Weights of a small class-conditioned image flow-matching model.
Data: trained on capsule endoscopy frames (Kvasir-Capsule), 42238 training examples, 15.9 epochs.
Rows from block 3 of a small class-conditioned image flow-matching model, named by matrix and row number. Rows with one number within an expert belong to one neuron, the router's apart. Each number is 500 + 40 x the weight over its row's rms, rounded and kept within 0 to 999. All counts start at 0. Numbers have three digits each.
Before each expert's rows are labels from the 100 images, of 14976 (inputs lightly noised), where the router gives the expert most weight on average: "strongest on" is what is common among them. Only what is clearly more common there than usual is listed. The data: capsule endoscopy frames (Kvasir-Capsule).
# router: slot weights (model.blocks.3.mlp.router.weight, 32x128), inputs 0-127
# up: expert up (model.blocks.3.mlp.up, 16x32x128), inputs 0-127
# down: expert down (model.blocks.3.mlp.down, 16x128x32, transposed), outputs 0-127

# expert 8
strongest on: finding: pylorus
router.16:449527491540548455454501440524492529469521566471462504518445494457489454560421503410432535514528505497464469491548546483499516473499535480442580468429488507489512505508543514431565387461479518522478507476430546504554423483509550545512426525499468510530475487463452511470497525450511560524486530480476508419490474501544478451446468585494529508476528443444484442410498479512509458523442
router.17:584559503506462448527423497528511473471493395600499526476494463546397476485410443593489545517491469499516454543530567582492531478515509512453500482553548463504497535506488522581499472515490463465508522559505525493442542517519452572488541425503517501543531523487453499487497552571443461545502449462472483586473493496458504565527529415489499462514498482503514516487496483494527451490504
up.0:473558520493506522535434470467498439542512519487524532474521593517532494513531531496505528556487500580518496485470537536534474508528534433467497455505521468484532557446462493493516564512457494521542495490458506559523497503531505488418480496716460410490509516494469431462456435511480523470486519493497400510461524484557466494502450499485542475463517490518559491505475437467472535532556
down.0:492431476485449479511463400503559512597502566509500477527565526533496485555502503537543518514491509474500525493461414485530548474520511495549538548407478492486512554478591526450547531546532506543514492478462437529456439527483509493537455487497557496539490538465493483514491474468420465539449545531483491448482418491519560449506552518475438421503468508438499502545600509516484411471484
up.1:590550544429546517506489520455553470510509490509525554437509550481491533521516445527522488553460530442503547494491486523522490476488458558518466429514475487538468558428474462539485605509420482426481522503522454509512479573504465498413514519569574482531540508499499430477511408524442481524514512531520451523484535477577443474509475509554439527516505528535579537517502463456492567517559
down.1:470439505562492495531455582446458462532555569492531556468494535550476448460488505436467507486511501477475472485531557501476546477425514461435556485526536536490506462464483551560473515459449500591501484548561587496508452441489511539493526509502456462414512472481560497505499446544511561459534479483444519493521557519549489411452561502495530453551518511481473556498391534510471514532461
up.2:486491438475517553522560539480562461571518510529515497537539398517497488489411503484553488471508515557539485493488495528466452533465517486467532565510523533569522513512533531485494406419500510487467500495512504465484511539469491412599507493536563484614490468516485609543570449509500502472488504466489449498527524511415505496521499485466466503453444478557491531481433552572473467556519
down.2:504536488424434526531541491438489495487487385519511428514466551429501559555471475550481535488501459496542490429512489546518544497496505555532454551478537464469515530524522509490480475470557547518516561477437442421567549531480481520463564478492504513509466547507498500505459461517580521542484471507435469410549469555519548489472434496486489429527487424522505428568522515490474429459475
up.3:482548519486510534534438475457500448538503513498531541469529584512528500511518510507519509558491501589516503487481532533511470511514529463471486448517513487484530536448479483504512571516457506496541489493470490528503507534531491492431483495728472404494516530490480443473457435518470516486483518492496388519468534478543462505518446492498547496491496501532598511519460426469461530539570
down.3:488442504486458486539431450453519514590521564501526503516525557506515461556489495518502551484497497469479484482461447502522580497433508464526553554417519503491521553469599544491480530497519531598538469475456463496478463511489509531542493485498506485515484494465494469528478453479462500542468532500435485392511444512553575423481545520467466380561471526435490505553548552514499441484450
up.4:505530520450478508506482519507514431488494492519495544472468589469467497564606549524443488521497488476554464479479497480477512480554496537459483571492484501477454514466573468506545539492486550581564520514526485440513468490553543533441503488470463494363531603525482437459434535521514504483495507469469630515458478504539488509527577487461464501428541506475531491495485527496530494512418
down.4:492458521440473535491542549490429503493527499444516543502546488496579501518534544448461542503494480491490482605463487504489558506451498380488591531593473475523526495485468456466517520543455507486454496466480507604455559464520513488498430581485561528455509467524496487434515546534465439564545489479467487490441551465522522511490526533539523514461480462512521437542529448547539488474417
up.5:551510485413561483443511502491528502523485520457485598436454513447487515562518465500503493491483555414467524524425517555528481485499531507583474490478457457500487623429407462485520548547462488523457488448497481497563472496474521531449473545583503457486487504497469458494442396469503501529484508537569488459486488527540432435486511544474425540488504523463512504509517481477542522555488
down.5:422458531528480502497423493425495498531480571480518544544545513481420439461533571411454473493509536484500484513515557498533477478499472512441549558503458474474525451471503536535491544546508457513491489560494568506522439503507509567501518562525498505549462471519536484473495568577428424521459548517508513562517489514514483552430544490504419453457496493488483546435586542521448567547486
up.6:452518517459552506536544477423506512549499551468534441429515473458552489574456490472530510496477525511511512486530506493433440562455508453542517467461473579578538452550424492474506452402476467484441516394474493505521476504531505472523449530487553553523481421566485526511602505458516525479529518524558519454532484445498478489488480552484506546488462501501462513490450441499503503577576
down.6:474518471506526525529502501512480446490480484544452468396453496548406488503529590600561462511478584545484494432476511478477486544541495493496446495462512481469501511529545453496568462518517444547497495516536466414477435481566384483524594456515519496489497539505487509456526495471528426488435418446511494529522501529473406506507466489497484509467487464523509482476504468471411514534498
up.7:511478438464511513543542600471598493511531480544507483560526420510463498505444474518529462505493513518574476497520471525459477509399475517464529560513510546573478477557592519508505386414498504480466503515588497479459503548513471476569528475484556500557527473472488559532522509519496495490471493474473446522557530511420518527579538478484512518471459485533492554461453561556514470541476
down.7:517534505484454533519512467492443477492501389511538449565431532407533542522462447437458524491498436476504549478547566531544507471417514549526458521551469453524503470516449550538419475461470533424513541493444477469594616543467499533478496503498429501506528505544517476479508447570576574485495516529495493442525505496454521522433465496489501440501521480517488484514460497519487486501480
up.8:491507464483511475536572540465547461507525501513500504518514393502481494516429492485500499473445498465527493498500494538469465496424482561483525526493503488606472517523513535485495391406441495518463564491524516527490496494499505536610503502409602547467477437506489605518574500502474497470506505503499597491564513489421465475524540490480471504438451488505428518476447543535486483514483
down.8:535506449440513468518523513593545408441519445492502417562527518412549578522546534565492507501450466513520512513571497520569447508532519538481548547580480472517529428554477490540546470519514525493478529485481468532439548507552501475471486416472597501588550479485428503494533455479503434530486473511547511467497437470509484502492468520533525504426478535542526523437506503516507490515491
up.9:477516427465544499514584539431578483504540505523549527529519441488480499514455486490498475500521525496567487462506501538440422519425459501488534523498504480578480503559492516477514379385468496505494562491539495516486516543487491505578492492455515506476493469541474564503542512500488520494485524462496521501595514530431461499536543491473525548454448483499464523458389568572537476588495
down.9:505480548405540486522516559538498461466526492446491388533481502419500523550531504473509530507496500520446507488544599510531479475459493485509506553568463441502509450507504516565497422464458554520518494486449465574483579507505448516480553472497543503504509482532429469490511434499526454609475492502542509447531410511518444460498516539524483467505450498537494539492506577524524442515399
up.10:480554466508512544478492482521511523487518513506579540456501619490525497466562497512475464550571532474561487419534533465479466508522473492476507503518503471490510486568553439486537478435545494503543524501515465471510513569516486428401479489517424504520523539491482398451450524503527554511545558471488387523520526523539493543500531503500560552533524481478523503469422547580568515571479
down.10:494466569453544467504521627477435530508488617485480495485470441501455465567509510411512537491508520499442484470497561530484530464459485376509509534512507451490479450465503489471482494451436515550518518488502492560517521474490496547506554536504477524462448471595490454452497485510528503608506511500540493452588440504478477444499524508516502471554445509514496500582522572483514476509473
up.11:503456538484544515476545492531468532474464475463523566482458565422422512500568512501513491464516516381473557525469458500483469501556480505603461512520461440534477476498412484494468510520533450486525463461481484622518518514468479483436473552429448543552478384520544424480442485457476498529524471545579503484508491539534464522496480511471517485504503517475444503533455537520492546524481
down.11:448489537560535421504382531487498511521486624488516528502511500538478503438516549399501464505533531451518482507461534524449445444516468509486553475465522545508482487481493531583516473512442561472462550602522554485466424490477489517448553475498476507505481464503461450529514461527439525473503529506515502604541505487472474459474523448501402511525489493487494596451485543499512522492481

# expert 10
strongest on: finding: ileocecal valve
router.20:594421498500456476547491460521538621476470483529505480535489493558516490481440522506470474518504524507534453546553493535468534507430496495501517572511547570520505578517547527480494437504505464480430389505563561413478511447516480422526540430510545472461522502451550508534517539534588480504534504505503510512533446500474606507497544457508573495483520468511490483470502543502480530468506
router.21:484419461512485522520521484479515466472509532452513478493535490554551489432443566442471453498500471502526483496522562522412521490488504534550514464538549500485488509534546513442512417527466550481484375447520621418494529374493465511489493536483499499455448459524569495532520527497476547483525498542503524442575511534461568498506520499490588506461516449495487490498451518514449527454476
up.0:511502489477501450585509598542544449395512505543480471527496455506466494544471488514489543506494518472532484522544521546529513463474497426481527489482492477496484474453509517523509485477408566486500534544557501550494472497492469563534541474407625571503543527464457533518503568556501473550490497470504630562474517480474520481624503482527516510495491506455453522488518488464443460487502
down.0:509436487469609486429497457506441530448508510457466505491504515468524529517499477523492441518509502485490536485484573520589501506547503531461458510479516526495476455505448453533537551490533573551508456462536564633552587560519531419516562496515405480569518507483554518471471564512490470506460500532502513503405494508493504570566486494535468571490478490509500467455500502502527497573521
up.1:494487529482479499476461549430522477484497500514493508516508476483450492549486530517433425509532395446566484452435421453444478532552550590479466465484485511388490425507507480538535514526447520515526499499503512475479526487435495563511461500419477514466524456500480524517510527520500484531491486480485712528526487517504492522531480495497521549477468520513456536508470481483441451497492
down.1:525426498475518559480519506543488572485451444378569517489580532504538474487450514498537540493507572517473479563483482489462524506504492418474445512478465570515529445474459486438506534513522444450450448500573523539524447554514568421512489484495589517519527474511524483460494477480494454520523411497444515494545506515461482491509449509457515510445556411455491451495516502553551517544547
up.2:489498536509497512533515534538529433507518481485513491496526457501476508511532490495513523486496494572454551487475541506524506489662515442456486518495502519568529414453499512523470498486422524481506538518462493487503524510510482558534511534553694530646504475580514536493513454472448475477523487476486446477497553414481485456521478507508444477496478503510520515550498521477467529502508
down.2:529614443604484482443511565576510516480489491522509518470498499468450540541469542526487513509480520474525439450580464504459484502593479515474539556488501529489537474505557478478466448501504501472452451550469484470476461466497500532439569497472370479583548532486526518545474515453520502477553521488511553470425540495533559473480497465489592479431482527526483519533467497495451482561532
up.3:471534519511487534456418505518476496552546487502495525496517490492431495549511541546460435504455405471553458502391510479475490467572542479435419544524496467392540512475551489560497590508467551527513570495492519504516497476439523418519445516508469446544504493541437515527511459491518445493467456486440536557499577553489490560494475490455520505446469508511488537546515457467474429501527
down.3:526481476501488531510459472501527591519455481448518515435600503474570497498502510513525541501500539460502499607583359483430491509544495500508496509489491558507517543482512461414532595499554483449497524529510508469497488471509514459433442447498569486510535489447475538550496413542492463435539457491499476500564475520488482549479514453464438525515474438489518487456577484533538476525493
up.4:495498503511497552493540535514511465513503527469494502479507456498478495562501510465559510507473515562448495522461621475550501484564546381476483566462511482555516484454494517492517511463462595503498508463471497506510484505535513456545478525619630469501485477555486543513516445460465474482544476509491342444471467451477489440503482517483517481487482500505609515523528527495490513521521
down.4:506599469621436514492496569510519485496478521539421515431492502434463541543535504511504530506483453503490437493548430517469504501507495565508547602507512459497515557469557473480490496535503536479484511523480498472499473488538469557415526486509399465447556521447474533563486498481552495426480508495561519527398514520562506510485517470474540527460433502542460525534562507534424481516503
up.5:506454465512529538534549573524517448412494491507514501557492460490469504533486482462486448492532461379523504499512528485518467504509491395481523513472487439511447453524551491498492463433460583467521456496520486597478466551461424534551498500429547543508519476492541544528529561474508491609465509499490613513522493573457526499562470504518547517511466504427505536481504520535493470555459
down.5:478479510481527469515472516437449463438525541438485473524411480507500523508505519538565485504510609483436507497463576531518492502490488506435497422481533551478469418507464434558472483483506517507517496487532605655525552509504450410474541478499432495531497518521502502475489542547530519489501462482500468524577489513511416548500453482535458548575485487553521503526522519479524496463537
up.6:475520507483505517467403435458483495562510487525488483508504593476462502486540524501475469490496435456571499486482404509434511525511527594515481477504485500388510499511516466517502589528520443503530471508458511494496505493469540466415468494420364494491515504499485433490481518525542527503464462493485631523512487544586499554486504494474494508480528510520409481485463451481548503498536
down.6:495468520452534498500435474474531529509512472475555506524537502544582519466491532495558522479499547477499509559503452489430498511476484432477497462486474576531497515512454493433499527494577469442529507479514503483497478438486532455567474461473634533523492492505500487566500409579461516508572435500469456461622445503450489497424468463490436494519534489505561482467472483526595490493467
up.7:570504553512521521530458452478480471496434443544545507588432547494547548438525445493449487481562486492490593526515446515453520556483466576519497434540486486457453521494512455566411540481486445419534476554485469521485530549484446522425558537476482515493543484480570446536472515531504533503494468504499502572564588517580517539494468486524504509513521507502470485521453498545570509489471
down.7:510501515484523422471431492464449402492552531504497513533500491537473471505485521538475457491504546482494498498529567549552493482450491503455567485491541545471506485504493490495457447457538464517510485529519566505459406374497452484522559485502472495520501485589449488529489519480504536512573513477511559485671482510452497478500476498523579439509546526510475586535428515486504519516551
up.8:453508502461520521544501534467510440566519468539504493503509449491479501499437517505475489543500492520626499542412560521470465518530477406477503470525499493509511496457448492521483489449497537521488515499468506520494491487465492468542484513685471428499512472571490540556526447521477484470409454484501426550537550509476500533550481479452496467451455489518618544506452477491508502540530
down.8:522574497523407491513480576446486423533485511508488495472567504500447557535536511477499489500489488452477508510572388536499516503485502508526499472475477508476532520479537479390510554498559386559510519528480488445480437381504422469483467472493573492422579479456461518578498455532544464480505494497536498466535493538535498521428539473482499451552473523513481534514475487502499475527476
up.9:462495507426525497517555546455522435499518537506521499481485493464494514577510486496524455516524527497543514471466515487453425531522479467510496517480478529547487483558401483491527449410501495530522524439465478544494466530522441583538456523582524499434482464572521527511523526458497520509449503495582413510591518467490451513586491522470558539500432516439559565488405478523507503577489
down.9:516495507537463465492451542441394402495571535532489496517505489512429481529511505513478462482513508495454495471516581550565522499409497439474514485477550524465495526498500484472475452476506417525508487506528568504424379420497438439522552519498465509470510483534458475524496527449528520544524500490547581506524470524507483511491491464508599456516520515515436580551461539470486532569530
up.10:484502518516481516438472524503498476506517470487520528514531438495460498529498506525441428489495423495496500494373500483452464524618525548423437536514492504427531403506562497583461542480464550478495571506493512477485533502440470481540466533498542487596506443528486557561545485479478435512493486502445531547536601504467488528519468498515525529490444510507465560560484483469438452511486
down.10:512476479495520492486526503572517583493475469447538524430574469446517508531480557514535535504497588483495487517573434492441471511565493511470481490488524580496551443491514483432491507494518489430462485581543513467463492500516511497377436468492534486550528501546495546483499450465506470432605398485475521447538484535462511522477451455481503494475486420462492485506560456539521459542541
up.11:485544514524480473566468535535494429427515516484447450499512514509433480521520550483474545499464385469482479516459514495533554442570558489500501508481506457440483472420484504488546548537378564508541541534490535537528477457510539529487492492369548584457478471491441491482505533521459480485543469496476642499440489489518518501502499506522519469479535503485458465509554489462480518461499
down.11:527420476478521531453519458552534579465489483482469505445525500458545546519511478494559466514481514471573492533491472484477473500617491588450547498498463543524515501498462490469545617505573564481487460494493514607549550519498538458531492488490449499536500509415555535486496518507466416502485504524459493501474482480503546608532521481495402573464486478493515444447540494517515520466498

# expert 9
strongest on: finding: pylorus
router.18:456515519474524524486490512447530475494594520460533501437440562456473559532519534518455429464508512544504596445492408491452483514539512455535422590506407460519489559409548498502516479505524581499500509479530462506522521522539482460475410557498454502541429467486476502477515532504562470512469578555558542465516494507475558529505497549471508507492492550498547477466505546510493572518530
router.19:563487525545519537482545468486523494491552556544448517460471514446551521527493571597515439484467469540533564486493452476551440525493506460463452538560443528522508498541537477450485513507499516461468482459479401533424512579488428532523422564480503500515442504559529488512494507552539452523477514530566508439513491470558487431486521477591493523509534570488559525433460434492498522538513
up.0:503459525484523519500493442436563485447522525500501507418486538458541545527522454482503511454452460495513467452571532476589493544519631492504500565509497521570319487559454519501503513496519523476490470485445408473503496521495505471517500504512467504512539442548533457519426492482505453530508508553497469500494500495538455501438525525437525414449453491513488537482487506480483517535567
down.0:581487439534513453453479502571525501440535512540482493459491508552485622533481512516500534503463515477437462494472553412515547488534431439521494575492572518577471443557527457500455488514532519497519460568546482524437446499497453464480469472510481516562465491490459474573526460492492544472543499499537431506545498525547451450481492476472511515486511524579579519429512499567506562454496
up.1:540504559552464510494502467519425467412480484513484479429493505554499409470544512522480500525479514445505509523509542527485488422458445535481484470522522549487502541531483461495501527478552489484471472486531457437491535590473484544475490513428523583470487532535511484527515582523578480603581433529515533489505494486525553490538630472536506567524532527422485481499494490533486481450424
down.1:553552413507543434540498477493450532509519517511496462491449453526533555433507504448502439523416526537462522499555520374541512411514435566463531489490553509592487471460457487526475497520527535559524520531483578567550515515491443472469500458480444521450469467539493565470510511454514566522500469452503517517482477496545469511509506490490472472562478432517505467539526514504587505449438
up.2:434522533493517502500492600512492462570487486486534530500516435467484485523493508521512518532475488508491486523480485516455520331550471515502506452482512361520498498468510431513553504445595500541573508514470503593513499468433517502451508499428519507439506489511459549469553504485512493425514520519492585501462548518445497511523532519501436451430509493556479480539501481487558550524500
down.2:466523529490528494535466439463473472478536468544505504429475510493517504467564515505479491497486546528537482510559501444506563583440516557467511427507434362524523515482495516479514491493462497536524520502447471463524531474562417545434486512507518535454426519472508577420463464563538491405479440539472515457571412501463487543518485561530469554464521524513483523450525506486527517444515
up.3:494465523485509516521494451424560464482514517493509494426490524447531551539515454482504517438457474502514459465569513475593499525495635498513506564502494513575321497549446536504486502519518520480488467490447415510507500510481508469509503501508485491516544421534524473506427473481479457491514510553492500505499505482523451499452495546430518410414453488536479530485495518486486521538573
down.3:549462462530536476454456494546533486429539515541482494446484510525488614541518517508472565502514527478476458497469547438537541536535454432534503548487577488536490455558532465484446481498515520491517447544521461520432449489529467493469438465513483514552447503461479464572508439512483490460535514513546421513580470517497477474459471498472485539433511540586587509417500492552498602468494
up.4:537527480523486510471479502517503536425493487488516549408516566510469506476510491494460506423489489484483444528531508506471515564506609513507511519494553412517470490544516463509532530561679522482509532506483482506517550492438519405474506481460424517493511589498459464469466517486502490554496481485483476505457524619516483509506581499477510530495542495509480458519507525505516459537605
down.4:603490442534513551500525497513509535473533472461509489495485532506520516452508480473466515483401552507513510514465501408472610494506465523478513485429499474559484446520527520562445536509506566424518564506533556486520510501569420561471599528500516532508535522532526554499446525414592499541523484512476507474544389461472530468496519559446501538462487497557522496502499487495541504524466
up.5:436545545554453509497488476464436498472488483500494452518521553538468499470463504502508521625549483471549544535517519538487501501529388484489501471493583482510450470451530420501505526493448481467472549500458517516503494449583500486508494501519482525534495400479446483448559530512435501520457486494489437504435484550493571507369462484529518449532525497461511448495526484488462576416487
down.5:492516497547465515521530530443483529508386460452492481597494454497466503509533517395521452498485489516486498467534474558471403496512497583475469491530445488522455501515480506522496532529472506630541526530479508487601533478515519523490502564497476507490605480531540537450497581405505474508436557485462489489472491489469517544447546476516507497488535489511455461543560494481457466550443
up.6:521433543509497506526496456391536420464518527494505518433491533467547536543525435465490527516489491481503444441564544460572504506512579510515512546489523508544344509561470520507531480476499492496488443486456417464514469520515518489534511498495490476490561435506547475507466469477516462510508538539484504519513476495528448503416525575436514423429442476542462532484493522452437536527556
down.6:506481479536511480433474523523525541445416492557475435532481451531561512506490565551515535522498495487489502485484462438485444506516483484487489436500550458495508457563437452493469510470527470557549496468523485530533561436502465575490444480528520500529469538509595556536486492407448438454484536487520417495589474527424511509421476496473495583466481511554562459423489494510552515531471
up.7:504515510553532522536496527525511475432477463500510504462508494508454471471479503484440512452451455464486453542539493538519507434435540550499514481504528445504509534487582577501452454488543518481541502510522520525504550489502495514463506481402489545428495491451461524531436588506540511554619477547497634497510533565485532503559615485502537542449556510467465447516500531536529444489483
down.7:531523445498542509562489492476477564471544474466500490503455462494538549448522485398462438507428533509519545492576545374527508452519439517464542500461528521568490483490466506546478538493518570519475531492478576520579537523565439546464528492451478530434505504536581531512457464406526499510546489480485546523478428468536494532513505525519484495487457444556503508547478506486532530481411
up.8:509493497569552510555484513494504496483491431484508471532480510438449539483482506484459504472552481521459502468497492544466511561563503494538529510508512362452501531431512505501460472500467526496686490537484494663501535497479493456523505490489457489514507527453487481505491505495419544410508482420482506506499561517492539501522469483504506502495539502543508462515544593495479483515455
down.8:477538575489438574543465477443465462487426476509504510549493488522519464465520511520547511509536513515511462509456494483493536619469499498456490523517450395492488508500461497538499546505516512577493564473495548417592526524601519526522580531493526517521567545476578535484447499464527516490456502561455500522466454469591518498460573535497480510478526496503481441542463519463497518569443
up.9:503501536510465516543466438507532445526495486479515437432508604447469558514527479449491531433444474522500450475543486500534501514546622524500517520513536561545404563510550502508509559545510529469538497510449497376505528448468511471491500490525486485495522496475496406468408486499456479474531487550489564508475494437549502500489504487446574447448542498587491484512492533506499493517561
down.9:541514491542500519541472519587501477444474578502489487491442491496514545496578505461475516558550468483495514523499539406508589447534469442520501573507572541495560531550454534547450547505486528493475463501512495498463492525457450536485508469475457513530547437527558536562560471497467503445545446521517489554482571461521469519475528466417482467466477532591544492496434436455437484430524
up.10:515532521525485520488475449549505507463479489487527534430479536467481543508472467479471534405479486512516482517585486524548511530513616501504516532491543412568349491507512500510483523559604513459476541499432445520515533459488520434468504484457513508497521453514467478472466514481488472502505470542486545505448454494502461513395536492442523406416526488525462470511503518514560532526562
down.10:608488485525530553500473488499461536423520474537503473421469490498528567459436485464498537522464523506483479490511517415471588516489418510485544497485509458579480489538517522558450536523456563499491493531556535496466447506562444557443514515490503553478484511509475529485463486450577508537499462513484494457538397507508434495471525506459458549452457488610539512500553507495532549499408
up.11:479510534490509503448519488515451581571495487514482581547555477490482485460476515517515499615477474478520539519483496521481488400481363509518493463504522434499527458455449393494506461468545458478452507489517525498491505495639494454486490503494476458477479501498499533535463470512472495555504471524512477493515458651486531491467417477520512503562500518523513468499478510536495558442485
down.11:470501490529470505534490550410524477527563476481536478560599481539482470515500495462548476430445504516535485476471556586469418479484595510500521506501528576442538500451548502461514444519477490542526527510533521406487446528551576454492481525496588472439463507504442467504450490503449534492463452481566530441494472536525503524574476528532480472524498511461471460498530520577539462545557

# expert 1
strongest on: finding: ileocecal valve
router.2:483444501527469509540493493592468549407516469577484389489488490512474449502506470514509483498497445500500485507572527473490525518515514538522505527483496478525478426512606489504528469486486558520545472533479503547459491474521450559543480441481584550497482499450524538492512615531503493548539443472456466501524505427468570523493562473520546518603525518410458489473525524538492457455440
router.3:433535457452568520443459520513553441500475451471505480491493561453393573532470533467505541470528545512547508489474495481482457506510478480465456551518481556469514493426479481464437535440560547461496507553489474512564527458452513446473563524523390556581538514526479484456435501489517478547472511513511417544462534564521553472543463506479448465488474507453500478548453471519517550534551
up.11:552459448560485432500513524499496572532507506539491494578524490514512494495488435520531529529499611538511478488533435504485524492316494522531515480486498593521503518537528537507517465546570451493385470534601517391494500468488584495513529466512522480463497566449477505473485505500551504460511547499517505495526463467464524497512526510490478475493513490568485493477492567523475498493479
down.11:445424524495443580540474422423443455512484495514465494587489541483519463497519516478545517489515499453470491523492568500583517497421515490532496517492443424506492570525463526523496470494457448550500512443499459428551523524492396505560532556537499500385485500566540487472495498517482474467442516488489478496551525531563516513469474517496416471517523493454465444478488436485500471457577
up.12:478530439503518481445481441465530494597528575491488501484534438512467482633443480492498510480506514585517481520496516544491531452530537500567505467450512508494530463447375605474531489541519432564501476439473522504494489453515499515500406480498496446501456505510425545532536483488455540453427492479480516418513477492481454491492511500518497499465521515595504498483490469512438448503536
down.12:538445513479455506489506464483544520545502469474489432464514525514553452469499489445446483498492474495522485526481405528481457504500505495567456476524512445492507600520483510526508602491508595538497512427468530512560558472483474556507502422582465502505490505365538492508498462519550444498496540496404392537453503506467469494498470501499602469482509509460540461473439469504492494503515
up.13:523433466498488529492524492497543481477506504493533538580553491511492495447485555414438487467553552534500471494525479522516504525414501493503500487507541443404519519512518555458463432502507538416478462487519583513495555453444463473509504491507439488469465471392547533520465490509441545533445479537506454449553520576449501488492447476494668463480511467505488486518471538528498519518515
down.13:472481483458561530507477494421582532484506436473478444476477467479421551487522503486538492510490495470518503441465515511450524516510517542549508466522432482524506478480496507580504480501474473505474533528491470482501447513503544554536537449422479544513514499475522474463512524583547533531520491527477495419553438452447557511434496462517303508466480489510518513406504535541524528445534
up.14:517522480502529531484502496440523372508504524491479555499541501426494584528489525499555463492527561567526503506423474489531499465477475467500468442542442601459518534482505488511477527505488498520463493475512483464522539495469474474455497606581479484501520497543487467527485321480509490500432525542502437505509520563544498471515441521490493490445498584533513531531462491471549529554526
down.14:568541530508508485444503477572509498479519547502508426472482478538530607491480521539452554498484553465532519504477484522564446489506488490476516525543526517494505374511514496549488473503417598499464435493543472571483515511495513466463452401502467499573504500450508539562504446521479431490543490486489474518498475487536468492545417501495564508365472472525540528472484538507506565527487
up.15:523460393503549518473512511460574420502512536502490628499500438437506546560474523517551457445525458479508466479499482483544502499480488449507471466455401482404512501509500505510479485505482502506475529458538416482511492555471480504530493569551488487530514459547499532519490418472503485504455515550550465468502493633472494470542447532500473519520497617521567511517510496512477502547524
down.15:571529509496462490461501435556501526506503543518498427485496461525533538472490513472459548500495477469550480497460468518564444486506517448515466507578510442502495461534542536559491505484488564494537424490495477539516532527473499534462494377517456490521523498399601536593499444485484458493543528489498440573468498434491466501533421496500589476402491491498559489428445527503496535492501
up.16:450506474473488468503435504480491466565494484489513495406530486531517481508548473594529510599478463506529484474468493502507497516511495542492491475551512536605541476502403527555488560521406435530505552528477517494506495465544471527477532490494513505537501477618502469475522483538434465460515497490501560560459544469519439563505505477512363484442482491543491520503524402458487499452525
down.16:560477518495440471457443463460501441491497585504494456423486475491484467469498498497448555502500482523517518491576443478545449498505498528487431498458470487498490500512467527509478546485503553488522532475507478482602485490504522422500462503537483505564497515474539486525509494471587420456471549487467477627490497498459454562508428519503611487494545458528511403526404454450479440530502
up.17:457482450498504477508565527497504534493535545491496484475453402515504495558434553376460571515527557539530459526532496550470503463522531448472566494399511503416530487521520540435558437496550539485498559510476533535563454478484558465567506496534459479501461501451466563522471507487447542492464502460480443438500476524452520448456486575469585486478504459503514460465489533521483447508494
down.17:426404509533573488519438508464478576515501391491510510438490547500553538474505528518520505521506485421491492485429522510447454503497497545500515516465484540493516515489476503603536463502458561491501565511523457543489513496520524524554517458494495483528490500504472483417512579556502494464507417496478515444471492533526497494531403477497339535439431477473494503483543538510496460480527
up.18:511534485489476554481450517508569536502498475517531550499545532497540494482530467526507523582512551529472521458573458566482487492399544545509459564504520454669459486498487483500494469519523500406480571509444545486477574476453496481516492450497501491476493447419534519452476524555456478529436437495454558507494501568460500476478481459441533435482488515516486490521477491470425553508524
down.18:481562515526469498548488479486534483474515550446459452565498566456474548495481498473486504505507448521539509589480455414489545497481525534539494521559459456514503470506471481604482514545482453545423538522447456528521513482507527548414480519499453499478442501504604584487498604532516466534555539522457489466462429474476567508495463499489452493480559530504487529504436464572502551428495
up.19:493527456601483512494524456513460537599488536511498491518615465552481460443490529498542532488502499572464477479458457530449529503458514537578534484524539503443526497479437525461540444577559459506493535488493548455475596462511503453468476489508539479549495532486454478471477448499507569405538555469550478429523473459501507479481493483549483479458516493617488491505514582529479513479517
down.19:486445496479439527451470463435542497544502472487478430400488517511489415462494522456471486504504450483504491461503470487504482494475500479550452490460494410493508606522455521501503562490510501606532515439457499436574510472485488500533545471585476518474484504448570487492490430496546452484494508487422408517582523511522460554511446500513471475517495497443521440478427424518501486505562
up.20:498569462542493498478431430478500544598480504553508505492555459538477469520508464612509521446472488558498467539476534519502531436479537524544475505530518521535518452449402580567483555571535411495497554498514511508459530476508444475464469465492515460545535566492448505497534450554478474452488461488518470520478517505511484524553496453535523471493519532629501521536496453470455466488575
down.20:548488505471451470454453475475521489560509490460473438475514493525512429453483494416443510495495479501519496483516415483511460502503504508573452483502513427488501562524476519537507603505520544543503505453451512516628502470492496547492508464594478498497482507406588513523486447515551459503509542489407398580488497508472470525502503519514603467478507502455513459465414489522495507496500
up.21:426467571495521563529510516497491575519524484476568435448535486438511529534526533492535531494540575625509524434532474540466467502513459505502448561548495626574512513517495510483476498484436519463480543483409484491504571485491442476523490514496511506497486507525555500475488539501506503493496510523492593489497520359471518510494494503459527460450456522518494535577474490477427533515525
down.21:470517556550479477551493504438438534485470435448504521481465564512490514486510487511401467475505568501461540538566529455497485493482490492478434571563471545484500452460448508523482508483507452507471452525499439436525564465485525367516523529471528469519489496626527510536499554512501490443522527493479547486505518610523521522512456479536402502484512544523497491564441489492490452570482
up.22:456516531487570536478481505496571433521507501481497585464498511374486550519492546476552516473547489559479495488444516505519489498544460459495467472526492430441533513481493484466469513481515508489528504500454524559528537491478495457486498563580470498548527515578489474482475333489479492505443512535528457511489527589520508471526441505476476459379488511516515483535422482485512551565537
down.22:540496490497487505497477392559500501457508564521513424452433486439515585497487527555465527496507476481557493515478515498619513491462513463465517505595505511521494471499581507550485452494488519455563460527527442555485462547508511502484483429423443508594541494495508533554500464522439496434510507498538527506473478484478516488510382508488525520412509466573538478486476548480496527463441